Rows from block 3 of the audio encoder of a small audio captioner, named by matrix and row number. Rows with one number belong to one neuron. Each number is 200 + 20 x the weight over its row's rms, rounded and kept within 0 to 999. All counts start at 0.
After each neuron's rows are labels from the 100 clips, of 14976, where the neuron reaches its largest size: "peak on" is the class under the peak. Only what is clearly more common there than usual is listed. The data: synthesized solo parts of chorales (CocoChorales).
# u: gMLP up (value half) (encoder.blocks.3.mixer.u.weight, 512x256), inputs 0-85
# v: gMLP up (gate half) (encoder.blocks.3.mixer.v.weight, 512x256), inputs 0-85
# out: gMLP down (encoder.blocks.3.mixer.out.weight, 256x512, transposed), outputs 0-85

u.52,200,199,212,187,219,204,198,210,225,152,214,172,221,206,186,214,199,203,200,205,185,203,205,200,195,190,202,188,185,183,190,204,210,216,192,195,234,239,225,219,186,176,204,217,201,252,225,200,200,200,204,193,237,193,179,144,203,206,180,214,203,191,229,199,189,203,214,204,210,176,190,206,197,181,214,214,200,221,214,210,196,242,235,203,244,228
v.52,223,241,236,136,164,195,159,200,176,166,199,154,202,184,183,204,185,202,201,208,223,212,204,175,211,242,215,189,198,192,197,180,191,224,181,164,212,223,210,193,201,200,192,221,197,243,203,178,209,193,177,153,216,201,199,200,183,206,216,202,192,212,173,194,252,208,199,198,196,211,248,192,206,209,200,204,208,201,209,206,211,182,223,154,189,188
out.52,230,200,199,204,232,183,192,232,199,207,185,156,199,196,200,183,200,203,193,204,205,224,208,213,201,189,212,153,198,230,203,198,183,198,196,172,201,205,216,196,207,208,201,200,226,188,247,194,211,157,143,201,202,199,224,190,200,181,185,193,249,195,200,223,200,200,237,204,189,198,173,202,180,200,194,182,199,159,200,184,254,211,190,212,220,167
peak on: F#4

u.367,186,171,250,188,209,210,173,198,200,193,199,220,205,201,228,192,191,203,200,176,198,164,186,282,200,180,197,206,199,199,199,200,209,200,202,201,197,228,201,195,153,201,182,202,214,181,213,216,198,203,210,200,143,239,200,202,190,200,263,215,195,202,207,201,233,202,220,242,197,199,199,200,190,198,210,212,178,221,180,202,200,200,179,189,178,228
v.367,161,206,210,183,169,191,219,178,191,217,228,184,238,216,142,149,214,214,194,230,194,200,207,199,187,200,215,212,202,191,240,194,238,197,184,185,239,235,217,201,176,218,198,203,227,199,212,172,214,198,182,192,208,199,206,217,200,218,199,195,203,198,230,195,209,179,173,197,183,200,202,197,207,208,203,159,222,194,201,170,200,197,201,195,216,189
out.367,247,199,245,193,212,213,208,191,189,223,200,200,190,199,196,178,201,200,219,200,201,201,200,200,233,202,199,204,200,256,201,200,183,218,201,200,196,165,208,210,205,185,157,202,200,178,199,200,198,200,200,204,196,183,208,203,221,205,177,199,192,200,197,197,158,199,189,183,204,216,201,202,207,200,198,204,174,194,222,200,196,164,200,195,215,203
peak on: silence; G5

u.433,176,200,227,196,202,231,194,202,212,202,203,186,222,206,200,201,151,199,201,193,205,190,154,200,214,199,201,199,168,171,205,199,214,183,201,200,279,195,184,202,200,199,202,200,185,196,203,133,212,192,178,201,194,137,261,203,182,214,198,209,200,257,220,200,200,238,201,201,182,218,197,199,200,189,199,187,208,200,207,223,202,212,214,200,197,198
v.433,216,215,195,193,186,204,204,246,200,171,200,150,233,188,230,197,200,205,233,179,192,231,196,199,187,238,232,165,197,200,211,190,185,179,225,171,202,183,241,187,200,209,199,226,215,189,202,196,202,165,201,162,226,180,200,228,197,192,209,215,201,193,198,198,206,192,228,163,230,194,221,176,190,217,244,199,198,196,139,211,200,197,187,219,204,225
out.433,200,216,203,201,200,196,200,178,209,201,159,200,190,160,203,224,193,216,195,203,237,199,216,222,200,200,213,200,200,215,219,226,169,220,188,221,201,226,182,200,199,200,269,198,200,200,200,270,201,207,176,187,190,206,201,199,251,219,186,200,206,180,200,200,218,197,200,201,183,200,189,214,203,200,198,199,171,228,203,192,200,180,207,141,208,200
peak on: F#4

u.466,200,200,200,200,104,200,200,200,200,200,200,200,200,200,200,200,215,154,200,132,200,200,200,200,200,312,174,200,200,200,200,200,200,141,200,200,200,200,200,192,149,200,200,222,191,128,200,200,200,237,200,200,200,200,200,200,200,200,200,200,200,200,200,200,200,200,200,200,200,200,193,200,186,200,121,200,200,210,190,200,200,200,199,200,202,200
v.466,195,193,209,187,200,183,211,196,177,200,209,200,267,226,200,182,177,204,231,195,192,246,178,201,199,191,190,182,206,217,176,186,192,208,197,197,201,197,158,191,235,203,199,221,192,204,138,202,201,160,200,201,204,200,201,208,194,224,179,202,163,198,198,206,236,182,202,141,200,164,196,185,194,214,233,195,216,241,175,201,198,184,210,194,195,213
out.466,200,276,200,200,200,200,218,200,193,200,200,200,200,200,200,200,175,200,200,200,200,195,200,200,200,200,200,200,198,191,200,200,235,200,176,200,205,197,200,200,200,200,197,199,200,200,200,200,256,189,200,200,200,200,200,200,192,200,192,182,200,200,200,200,200,200,200,200,200,200,200,123,200,200,200,200,200,200,200,200,200,200,298,223,211,200
peak on: F#4

u.378,185,188,208,206,186,218,202,225,192,183,212,200,168,201,199,201,213,216,196,220,236,213,205,220,168,201,192,216,184,200,211,206,192,218,221,163,203,209,172,220,158,227,207,198,211,183,180,194,225,199,191,165,242,190,217,224,198,191,216,197,188,184,189,149,209,192,198,204,197,178,207,186,219,151,233,255,196,181,178,171,209,246,161,197,193,184
v.378,209,196,190,197,199,189,200,206,198,180,206,241,199,193,187,159,192,205,202,198,176,199,192,162,196,209,213,191,176,226,221,225,213,186,200,214,187,221,187,192,183,206,206,206,211,212,223,195,218,193,188,199,211,207,221,198,199,200,185,189,245,223,231,257,194,201,193,199,201,200,183,223,241,198,184,205,221,185,212,184,225,233,214,169,202,198
out.378,200,223,184,200,196,171,173,228,218,221,178,191,195,169,228,217,203,208,187,171,197,208,201,218,219,205,196,187,198,244,235,193,178,165,172,208,189,247,208,191,154,169,201,174,211,198,179,152,180,209,201,202,207,199,198,216,215,185,201,210,193,209,200,173,165,203,156,199,192,175,200,187,225,202,169,211,209,189,202,224,235,203,185,177,208,177
peak on: G4

u.385,231,204,200,189,193,222,212,208,193,172,217,195,201,198,200,202,167,181,196,192,201,195,191,223,224,216,240,210,198,163,177,207,207,202,163,193,203,197,200,202,166,220,216,201,193,203,228,196,223,219,200,191,181,204,235,212,202,197,197,244,229,186,219,167,234,199,222,156,213,198,176,201,216,182,205,217,187,202,198,170,219,158,174,226,199,201
v.385,186,217,196,177,182,214,187,208,257,224,188,174,190,180,204,227,224,190,182,220,192,137,198,217,162,201,240,211,208,181,183,199,216,197,222,220,203,205,181,188,187,200,226,212,174,198,229,223,187,227,197,191,200,200,203,194,188,185,223,188,204,231,195,197,174,200,211,179,205,204,163,217,202,201,201,188,221,198,190,225,179,195,177,184,188,209
out.385,196,193,191,214,190,207,219,200,236,203,235,172,207,200,191,185,212,191,177,208,231,215,241,190,163,198,176,207,209,199,217,206,205,173,212,196,189,195,178,187,176,208,185,200,214,207,204,173,200,186,199,208,225,173,204,235,191,214,240,199,174,225,184,206,197,184,233,210,148,160,184,205,200,225,195,192,197,241,207,227,230,218,231,174,170,211
peak on: G4

u.495,233,217,234,190,188,176,227,200,185,214,200,197,220,171,225,201,190,194,197,207,188,186,194,191,162,207,191,185,201,196,206,203,218,204,174,195,214,201,236,257,210,193,225,202,202,184,204,200,167,190,183,184,179,213,230,193,199,180,189,195,175,203,216,187,197,211,191,191,189,230,233,220,206,223,171,185,203,201,202,203,189,197,243,190,215,206
v.495,197,201,218,179,212,196,186,173,191,191,172,203,226,236,233,191,201,228,202,203,197,199,174,185,208,193,207,230,204,167,215,198,181,210,170,219,224,182,231,214,212,193,208,198,192,190,193,189,197,208,217,219,201,243,198,157,177,169,192,209,254,189,194,179,204,189,177,214,203,200,188,222,194,213,180,213,200,187,208,231,196,185,241,212,199,198
out.495,194,238,192,175,213,186,181,207,212,225,172,176,228,208,195,184,210,205,197,146,172,229,203,216,239,162,194,177,228,224,218,229,218,205,202,201,191,190,184,183,191,222,205,177,192,182,226,228,206,206,201,220,196,243,201,214,189,156,154,176,215,208,198,197,213,167,222,245,164,224,220,212,194,225,198,195,158,201,233,179,186,194,211,188,167,207
peak on: F#4; E4

u.341,195,191,180,211,236,200,194,195,212,229,178,222,199,189,189,215,232,192,194,212,238,191,231,199,199,215,200,226,192,199,220,169,214,189,214,173,174,209,181,200,233,195,202,233,216,234,211,226,174,202,208,161,205,183,200,216,185,216,204,165,180,213,218,228,209,199,202,184,222,203,205,199,197,188,210,218,159,195,192,219,197,217,197,180,192,190
v.341,213,200,201,182,201,185,240,186,201,193,182,203,202,178,208,186,181,188,198,228,172,139,218,204,196,198,173,236,189,169,209,192,149,170,186,179,198,201,203,185,219,200,173,218,159,196,174,225,196,189,262,165,196,245,194,197,194,203,192,215,199,212,189,190,200,221,214,226,210,199,234,194,219,210,221,236,192,220,182,221,199,176,217,194,174,192
out.341,189,200,200,200,205,189,199,197,232,221,171,145,186,173,200,183,197,189,203,215,188,212,177,210,191,189,201,202,227,213,216,183,183,245,213,226,214,176,195,203,189,189,176,195,221,186,216,213,191,173,231,256,203,181,181,199,218,200,168,195,170,192,209,205,216,196,211,202,216,234,168,218,219,202,197,206,197,190,184,236,217,209,211,198,180,174
peak on: B2

u.64,170,247,193,200,161,200,214,212,192,236,198,214,197,194,201,187,195,207,168,207,200,201,192,168,198,228,224,192,227,163,200,214,203,208,190,215,186,241,210,192,245,183,176,173,195,198,205,176,202,181,241,238,170,244,220,226,200,226,185,189,217,215,220,200,219,227,201,213,186,191,220,158,208,187,229,176,185,157,186,186,215,213,208,208,191,206
v.64,235,197,224,205,184,175,232,186,211,182,199,207,217,197,199,204,206,183,177,194,180,171,171,191,196,213,192,160,163,176,184,165,213,230,211,191,200,200,187,244,196,221,218,240,188,185,169,200,201,195,221,168,212,188,208,202,229,240,200,170,201,230,241,199,167,185,166,196,191,202,195,207,203,194,205,235,169,225,197,209,169,208,183,233,200,190
out.64,200,175,205,186,195,222,193,253,204,196,143,211,199,146,183,206,204,193,188,208,173,200,207,199,234,180,201,179,203,204,225,221,181,181,219,197,207,209,195,207,185,206,202,204,195,196,184,231,199,200,215,171,212,209,204,207,169,197,197,218,209,224,201,205,198,216,183,196,177,194,189,195,199,202,186,194,195,198,231,202,164,209,197,204,224,212
peak on: B2; A#2

u.280,210,207,216,198,190,215,207,178,172,228,181,224,200,192,185,164,186,166,209,176,188,206,186,207,207,161,204,201,232,185,173,192,228,211,215,210,235,200,183,200,193,224,187,199,186,165,214,203,169,204,197,243,203,156,240,187,207,197,213,156,188,179,101,189,211,234,221,200,190,197,193,182,196,196,197,199,174,200,195,219,203,194,224,155,195,207
v.280,200,234,231,174,184,207,183,190,176,146,204,215,216,200,172,182,188,188,201,200,186,200,194,186,205,172,229,159,209,189,213,215,197,229,181,199,206,216,201,263,205,194,198,171,200,181,156,162,174,201,199,170,190,211,222,199,213,217,220,203,209,194,183,186,226,171,246,221,203,200,178,190,192,214,203,200,219,251,189,199,165,181,212,232,214,170
out.280,234,205,211,212,217,164,193,201,179,201,208,200,203,192,220,165,200,178,232,205,217,228,192,205,196,199,212,228,202,211,219,187,191,195,212,200,209,218,179,217,222,208,200,222,151,186,198,197,218,212,207,192,191,220,179,199,193,200,201,189,251,186,203,202,200,197,190,203,180,215,198,218,223,220,203,229,186,204,232,212,209,180,204,141,185,209
peak on: F3

u.345,188,204,186,191,170,218,202,177,188,231,211,198,195,237,190,209,190,203,157,201,152,192,164,201,222,201,193,180,213,196,207,195,194,196,169,196,206,200,198,246,211,200,233,203,192,219,211,197,153,222,157,185,231,200,197,184,168,209,177,203,222,230,212,213,206,172,182,208,200,214,205,215,206,209,218,199,258,185,201,200,211,217,201,203,164,217
v.345,179,208,233,188,201,212,209,188,220,172,201,214,206,192,179,181,203,204,199,167,188,222,156,190,188,213,196,173,226,238,227,179,180,246,200,215,216,206,201,189,189,203,193,177,170,210,220,161,147,224,211,215,178,202,214,205,190,186,229,217,165,205,194,170,201,156,193,207,225,191,202,178,196,204,200,169,227,210,198,178,167,219,190,242,202,172
out.345,190,217,209,223,177,180,202,159,229,239,223,189,203,225,207,231,196,201,190,183,232,221,198,211,206,206,202,174,205,188,180,237,185,213,228,167,183,213,213,211,205,218,221,216,243,196,214,213,186,229,196,223,213,191,172,227,183,164,179,229,208,225,200,223,144,191,198,206,192,191,211,202,181,192,193,206,201,208,216,203,217,197,259,226,205,192
peak on: F#4; A#4

u.252,200,188,199,190,189,256,208,200,243,200,187,200,202,208,225,200,177,228,200,200,200,200,200,169,238,205,195,200,204,200,200,178,200,200,190,200,122,200,211,198,200,192,200,200,207,186,201,200,197,200,200,193,200,173,200,200,200,200,201,200,200,222,200,154,223,197,198,200,200,200,200,200,261,200,200,166,189,200,200,200,206,200,201,198,200,219
v.252,195,192,163,223,183,185,200,233,199,232,241,188,197,199,200,200,201,220,160,158,189,203,199,211,200,200,199,223,200,189,207,203,180,199,239,200,170,209,192,185,272,205,199,189,197,214,154,209,207,200,202,198,201,196,197,217,224,214,200,224,194,213,199,214,194,243,159,182,230,171,194,196,197,199,238,207,192,228,200,198,176,199,206,204,171,270
out.252,200,200,200,200,200,199,200,200,200,200,200,203,163,200,200,199,263,200,200,200,200,200,200,250,200,200,200,295,200,200,200,234,200,200,200,200,233,179,200,200,199,200,200,200,200,200,200,200,200,200,187,200,200,200,200,200,200,188,216,226,200,201,222,200,200,200,200,200,200,200,200,200,182,200,200,200,249,200,200,224,193,200,144,163,200,200
peak on: D#4

u.19,197,199,219,232,211,205,234,209,199,209,216,216,202,172,185,205,201,176,197,215,217,195,200,186,223,213,212,205,185,226,194,244,195,201,199,217,186,235,199,211,202,210,191,160,199,227,193,183,181,201,209,203,222,224,188,191,206,146,238,212,225,170,153,181,161,194,194,211,186,244,244,216,211,205,199,194,196,230,200,217,230,192,181,171,195,223
v.19,204,181,215,182,175,186,186,245,192,218,189,210,221,196,226,197,201,200,190,176,197,202,198,164,188,196,202,231,212,189,215,217,213,206,219,201,203,237,195,207,247,200,204,207,214,213,224,193,211,185,203,227,191,212,171,206,218,209,203,220,199,146,206,211,180,168,210,180,178,178,197,214,193,179,231,188,181,210,209,215,197,206,188,195,171,189
out.19,208,194,210,152,182,199,226,181,177,180,199,185,191,197,208,219,199,218,208,142,201,147,198,239,214,169,206,188,208,205,213,208,212,163,200,180,194,250,221,217,194,210,206,194,203,177,210,183,213,212,183,190,210,227,177,169,182,206,183,202,180,199,213,196,199,196,253,214,135,177,203,211,217,205,200,261,207,200,183,214,240,207,193,210,198,208
peak on: F#4

u.260,178,212,187,212,212,224,192,174,215,227,205,198,191,207,191,216,182,213,193,192,221,168,183,192,208,193,239,205,219,232,218,192,189,217,225,215,172,204,200,201,219,205,209,225,199,213,210,188,203,202,203,194,198,212,189,163,206,223,191,167,208,194,233,185,187,214,200,160,208,235,188,201,200,204,198,208,189,197,207,178,195,180,143,223,199,171
v.260,199,208,214,201,185,211,185,208,209,210,184,200,189,171,218,194,220,176,227,215,187,180,164,165,202,204,211,150,198,228,188,198,216,239,199,218,200,189,222,197,205,207,230,184,179,206,197,205,176,233,184,182,205,235,191,219,201,177,201,203,195,182,216,168,203,210,188,222,212,218,177,175,207,186,189,169,199,203,219,197,213,218,159,182,231,163
out.260,196,166,186,201,239,161,190,199,199,172,205,196,188,205,194,186,200,200,206,230,162,167,184,208,207,215,221,220,200,198,203,193,214,182,178,190,184,185,171,192,179,225,196,209,213,197,204,181,191,203,179,207,173,208,208,226,189,185,198,180,196,221,200,190,200,184,172,216,209,225,177,199,190,195,204,178,162,217,198,190,195,202,183,231,185,246
peak on: D#4

u.400,219,188,199,223,200,198,201,200,202,234,188,197,170,200,252,181,179,190,200,200,230,253,217,200,217,200,200,196,199,199,199,200,212,212,181,165,200,195,194,233,174,199,201,219,215,180,200,200,220,189,190,200,198,212,200,181,200,135,200,193,198,211,218,200,191,219,202,156,201,200,200,175,206,201,130,171,192,200,170,203,199,210,131,199,202,207
v.400,176,215,193,208,190,192,204,188,153,196,200,205,217,200,201,201,203,202,196,204,213,195,201,162,201,196,177,208,203,182,235,189,200,242,196,185,211,207,200,197,221,203,194,206,198,200,205,200,190,194,176,198,200,199,184,253,151,231,168,142,194,178,203,211,243,164,160,190,220,198,198,155,200,203,201,157,200,203,207,210,192,208,202,206,231,197
out.400,194,200,200,200,206,198,200,200,210,210,200,167,188,195,200,221,200,200,204,184,197,200,221,200,200,200,200,229,200,199,199,200,167,188,181,200,198,183,202,199,200,200,207,200,200,201,200,200,213,180,200,201,198,203,218,199,200,201,194,200,206,201,200,205,229,200,201,200,200,172,220,280,206,195,222,262,213,160,200,153,200,200,197,207,175,200
peak on: G4

u.340,193,230,197,192,210,204,216,200,231,219,209,197,208,182,192,221,211,210,209,202,181,240,194,206,212,161,228,189,233,183,187,201,150,254,178,187,191,201,219,192,199,220,181,206,187,176,248,188,228,182,186,214,229,194,224,195,165,190,223,190,236,202,217,194,202,203,182,192,185,204,199,207,196,173,211,197,177,198,193,236,176,191,199,247,194,182
v.340,222,189,207,211,214,226,210,183,183,217,188,214,218,230,181,163,188,170,222,170,206,199,182,160,192,156,206,149,159,178,191,217,212,205,190,212,212,195,185,197,240,204,169,185,224,196,210,202,168,225,193,178,181,196,195,178,199,236,180,191,191,207,202,180,203,233,222,201,207,227,199,195,193,136,232,195,187,190,167,194,224,186,223,205,187,198
out.340,181,243,229,220,199,157,202,172,189,146,201,213,206,191,198,192,200,207,241,195,200,213,185,183,218,191,189,206,197,182,227,209,216,230,222,209,194,199,233,198,236,211,194,202,192,208,202,205,218,168,212,224,203,236,210,202,174,238,222,219,189,198,183,176,205,220,205,190,216,229,154,196,212,189,216,208,236,204,200,190,200,240,200,171,184,207
peak on: F3

u.21,200,239,200,200,202,212,177,199,200,201,191,195,200,202,214,200,200,200,200,200,200,200,200,207,204,200,200,200,196,200,197,201,194,200,195,168,205,256,213,185,200,200,209,165,200,201,200,185,217,200,200,200,196,203,200,206,190,227,199,136,204,200,199,192,200,182,200,220,163,193,200,201,195,199,191,110,183,202,170,200,200,200,192,193,200,217
v.21,176,220,123,208,206,190,205,185,177,171,207,169,204,198,174,199,203,207,213,173,200,194,201,200,209,190,180,222,221,169,204,181,195,204,191,199,174,193,204,202,244,239,212,193,210,198,186,188,195,206,161,218,200,191,195,223,205,201,208,213,194,177,210,221,169,200,201,208,244,189,201,169,197,197,191,184,190,198,173,193,199,240,190,210,210,205
out.21,126,186,162,200,236,207,214,200,202,235,200,200,201,185,199,216,200,200,199,200,200,200,200,232,200,200,198,154,200,200,206,200,200,200,189,226,195,233,200,243,200,217,200,255,109,200,139,200,200,246,192,200,199,200,199,200,194,180,210,200,217,200,200,196,200,200,201,200,194,201,209,200,193,200,141,203,223,202,200,200,210,200,262,200,200,198
peak on: D#4

u.475,142,181,244,208,212,191,197,200,203,196,202,200,198,202,219,220,195,200,198,149,198,189,196,204,187,209,202,167,207,200,199,238,199,199,162,228,201,191,198,220,200,195,219,216,222,197,200,208,225,249,255,194,185,190,167,177,209,201,190,196,188,201,200,159,183,200,209,197,209,220,195,218,199,185,236,196,194,171,198,161,185,200,178,191,199,227
v.475,222,221,182,176,205,199,204,196,187,192,161,199,193,225,206,202,251,207,185,198,199,202,237,121,199,185,164,200,228,212,200,191,199,217,200,168,162,182,191,195,201,220,191,205,199,202,177,191,193,191,188,189,199,214,192,192,192,204,190,200,210,197,195,201,199,197,194,173,209,212,197,153,186,235,185,188,198,199,226,181,197,210,199,216,220,200
out.475,183,204,202,178,223,200,211,201,198,201,200,200,200,188,156,199,200,200,171,252,199,191,213,233,203,201,213,215,193,200,200,195,143,198,218,200,189,200,215,197,184,206,168,198,222,201,168,200,168,168,132,264,228,201,236,200,205,194,245,203,200,182,200,173,216,169,200,214,217,155,200,201,227,202,201,197,203,179,196,200,198,160,204,193,200,202
peak on: E4

u.139,193,195,196,209,180,208,198,198,170,197,242,204,177,189,195,221,184,218,219,174,153,193,218,191,159,194,224,197,179,201,191,210,200,207,198,233,205,208,189,189,206,184,202,200,204,178,177,203,192,182,179,150,182,213,226,221,195,243,202,207,191,205,194,169,196,228,195,203,214,215,216,177,197,227,171,204,181,193,194,199,203,197,186,201,186,161
v.139,211,184,218,208,186,190,240,216,216,186,195,184,217,196,238,204,190,232,212,187,219,198,152,199,153,217,204,193,199,210,155,168,232,175,215,204,192,213,202,182,193,204,183,173,197,171,203,187,204,165,216,182,218,176,197,177,183,186,168,214,229,209,177,187,207,210,196,180,205,194,212,179,224,176,204,176,219,242,207,217,205,176,203,229,253,222
out.139,183,226,211,190,187,233,191,266,209,208,153,173,197,212,210,180,203,207,228,214,177,198,183,175,166,217,200,204,187,197,276,213,227,170,182,197,198,235,180,189,224,197,196,204,200,206,195,208,228,215,206,221,195,186,162,229,160,206,236,197,194,189,220,210,213,197,221,218,231,196,222,180,207,197,176,205,175,164,207,184,206,201,213,231,207,205
peak on: E4

u.264,183,163,200,179,212,205,223,201,226,187,159,238,186,201,208,197,226,179,231,227,196,186,188,193,192,196,222,227,204,216,180,188,198,205,234,240,205,202,201,213,214,181,203,227,219,191,203,215,211,175,210,172,138,217,202,181,182,195,199,185,170,207,165,174,215,223,211,202,207,214,206,195,180,178,237,230,221,192,179,200,226,164,201,194,204,161
v.264,202,197,252,203,171,201,204,202,214,224,196,182,216,227,224,183,183,204,260,222,180,200,213,203,211,202,178,198,223,211,213,226,199,215,163,197,178,189,208,203,219,217,225,222,230,171,155,211,210,178,219,195,205,216,222,197,223,203,214,216,207,203,203,217,175,195,200,219,204,206,183,186,171,180,233,222,228,188,165,211,203,178,205,169,195,211
out.264,180,195,192,190,192,198,155,203,177,202,192,190,170,202,238,207,182,204,225,167,225,174,177,192,219,181,235,227,214,158,237,200,176,213,214,201,166,197,213,186,230,222,193,213,190,197,202,147,202,176,209,164,193,200,182,186,200,244,214,196,202,223,227,240,199,208,214,181,185,167,195,209,227,211,178,167,179,221,187,188,196,205,199,206,209,210
peak on: D#4

u.373,198,200,186,202,200,214,219,202,205,252,200,201,193,200,165,200,189,114,200,199,190,179,199,200,198,200,213,209,213,204,200,200,200,179,199,220,200,238,180,172,234,200,200,224,178,221,200,215,234,200,215,200,154,200,202,236,200,188,158,199,200,168,200,201,184,200,148,226,174,221,200,237,200,200,241,200,200,200,200,182,216,201,200,200,192,193
v.373,211,201,192,168,205,191,244,200,209,193,201,199,222,202,196,210,170,202,214,207,208,205,157,131,171,192,208,177,200,198,199,194,163,203,192,170,233,216,184,180,228,218,241,206,202,179,182,209,244,163,163,194,188,199,185,242,198,191,189,196,187,199,199,190,202,191,188,194,213,200,198,169,195,240,228,194,207,202,221,200,211,200,189,197,205,195
out.373,200,211,198,174,200,200,200,201,182,200,214,240,200,200,196,199,239,200,200,205,200,187,200,218,203,200,200,202,201,194,188,167,199,200,200,200,200,200,200,306,200,268,190,200,200,194,200,201,183,209,197,200,219,200,210,200,184,200,200,195,200,201,205,193,198,218,200,197,221,200,211,191,212,187,200,200,179,165,196,200,191,127,200,143,200,225
peak on: F#4

u.149,200,188,184,178,203,213,202,187,229,197,229,196,182,201,195,200,174,202,175,207,218,208,180,192,179,207,201,219,169,188,189,200,223,203,202,179,230,212,230,199,193,212,233,197,177,195,228,198,182,190,231,165,199,198,184,183,205,210,174,203,189,221,208,195,213,171,201,244,192,223,179,212,215,261,199,181,198,220,179,226,164,204,200,190,206,239
v.149,223,186,210,208,226,198,215,208,194,220,199,228,200,198,208,207,177,204,218,216,199,173,201,200,183,199,211,189,214,223,246,194,203,218,199,205,235,189,247,154,198,211,209,209,213,152,188,200,235,209,213,203,226,207,209,98,184,188,209,227,187,206,212,200,238,200,180,162,195,207,200,186,212,190,184,177,195,196,155,187,204,202,175,220,229,218
out.149,206,239,212,214,165,168,197,207,247,195,204,205,207,194,202,170,182,206,194,199,197,189,187,224,196,196,207,240,165,202,207,205,202,228,227,241,213,196,204,199,176,177,185,225,222,217,201,171,193,223,180,246,180,208,160,201,189,192,192,230,161,201,202,170,215,198,200,216,207,218,190,195,185,191,200,217,187,186,211,194,149,196,203,205,199,163
peak on: silence

u.2,182,200,223,200,212,200,199,134,200,279,200,200,200,200,200,260,209,233,198,180,196,196,200,236,165,189,179,200,146,200,194,201,197,197,203,200,200,200,237,200,198,200,200,200,200,200,209,219,199,200,186,196,199,200,200,202,174,199,218,250,200,200,200,200,191,200,205,200,195,202,186,220,199,195,200,204,200,213,200,200,200,182,214,144,222,200
v.2,175,203,162,197,197,177,208,202,200,209,212,202,220,200,205,114,232,206,203,200,188,190,177,199,187,193,192,194,212,236,196,227,205,216,201,201,219,223,180,202,204,205,201,206,221,196,173,202,225,200,168,200,188,258,157,211,191,200,201,200,125,209,199,224,188,200,158,255,232,196,196,178,207,225,175,159,204,201,200,145,195,224,213,220,191,199
out.2,195,198,200,200,183,199,200,242,177,200,232,200,200,200,200,200,196,200,200,199,200,200,200,176,200,198,177,200,200,200,240,218,213,167,200,200,199,200,152,200,200,200,200,200,200,190,165,200,200,202,200,200,200,200,200,200,200,198,142,187,200,200,200,185,200,191,200,211,200,200,200,200,289,174,200,200,196,199,195,200,255,200,227,173,200,200
peak on: silence

u.68,186,193,214,234,213,197,177,175,218,166,198,205,173,179,245,199,189,215,183,217,202,184,192,192,187,176,147,211,172,193,225,188,203,228,200,192,168,228,205,201,184,197,250,222,200,200,203,207,202,218,201,196,157,220,199,250,181,219,194,203,213,196,254,187,212,167,190,211,220,173,196,201,192,208,187,178,228,198,199,185,197,200,191,196,174,190
v.68,196,204,235,195,201,255,179,180,206,198,207,209,216,197,181,184,220,200,220,188,205,222,188,201,182,200,217,206,194,199,206,217,200,190,202,210,197,207,195,203,192,205,211,217,178,216,197,264,168,208,195,198,210,190,234,244,190,197,215,204,204,203,210,198,194,200,198,190,178,206,205,164,197,227,170,206,182,167,192,178,179,231,199,196,221,253
out.68,243,226,203,197,189,202,186,209,195,174,194,185,192,238,201,181,191,207,197,209,205,198,180,212,205,199,218,198,201,176,217,213,173,196,168,183,198,202,197,203,200,198,177,202,222,201,239,183,206,185,240,258,208,195,189,212,235,182,180,186,237,205,245,205,202,228,178,194,201,195,196,179,193,200,194,199,223,231,186,200,201,203,199,194,162,243
peak on: G4; B4

u.511,211,209,221,199,200,189,168,214,171,211,199,222,233,222,220,191,206,167,216,195,169,191,244,222,207,195,196,201,187,169,192,229,186,136,178,153,196,203,202,205,197,209,202,192,189,212,199,234,177,171,193,196,229,201,197,189,203,240,173,190,183,233,182,227,185,224,212,171,188,218,194,217,193,209,193,204,204,187,155,183,238,199,214,195,202,201
v.511,194,173,215,215,190,206,225,193,202,172,222,171,186,201,202,196,168,174,210,225,214,204,198,208,167,209,183,183,205,161,194,208,251,164,201,257,212,206,217,176,208,183,224,216,216,202,206,203,191,178,153,213,192,200,209,212,198,202,220,195,205,211,201,166,182,199,217,180,218,238,238,206,186,198,209,207,220,210,195,221,174,227,222,214,215,202
out.511,183,169,204,188,237,209,213,202,205,219,194,182,200,150,201,191,199,211,157,197,231,186,197,190,185,151,193,238,201,202,190,210,207,197,202,210,208,194,212,177,250,191,201,178,187,228,202,215,170,202,213,189,191,167,186,249,222,181,213,187,190,193,197,202,181,198,223,190,186,191,246,200,172,202,200,232,210,248,185,198,196,203,177,203,216,205
peak on: silence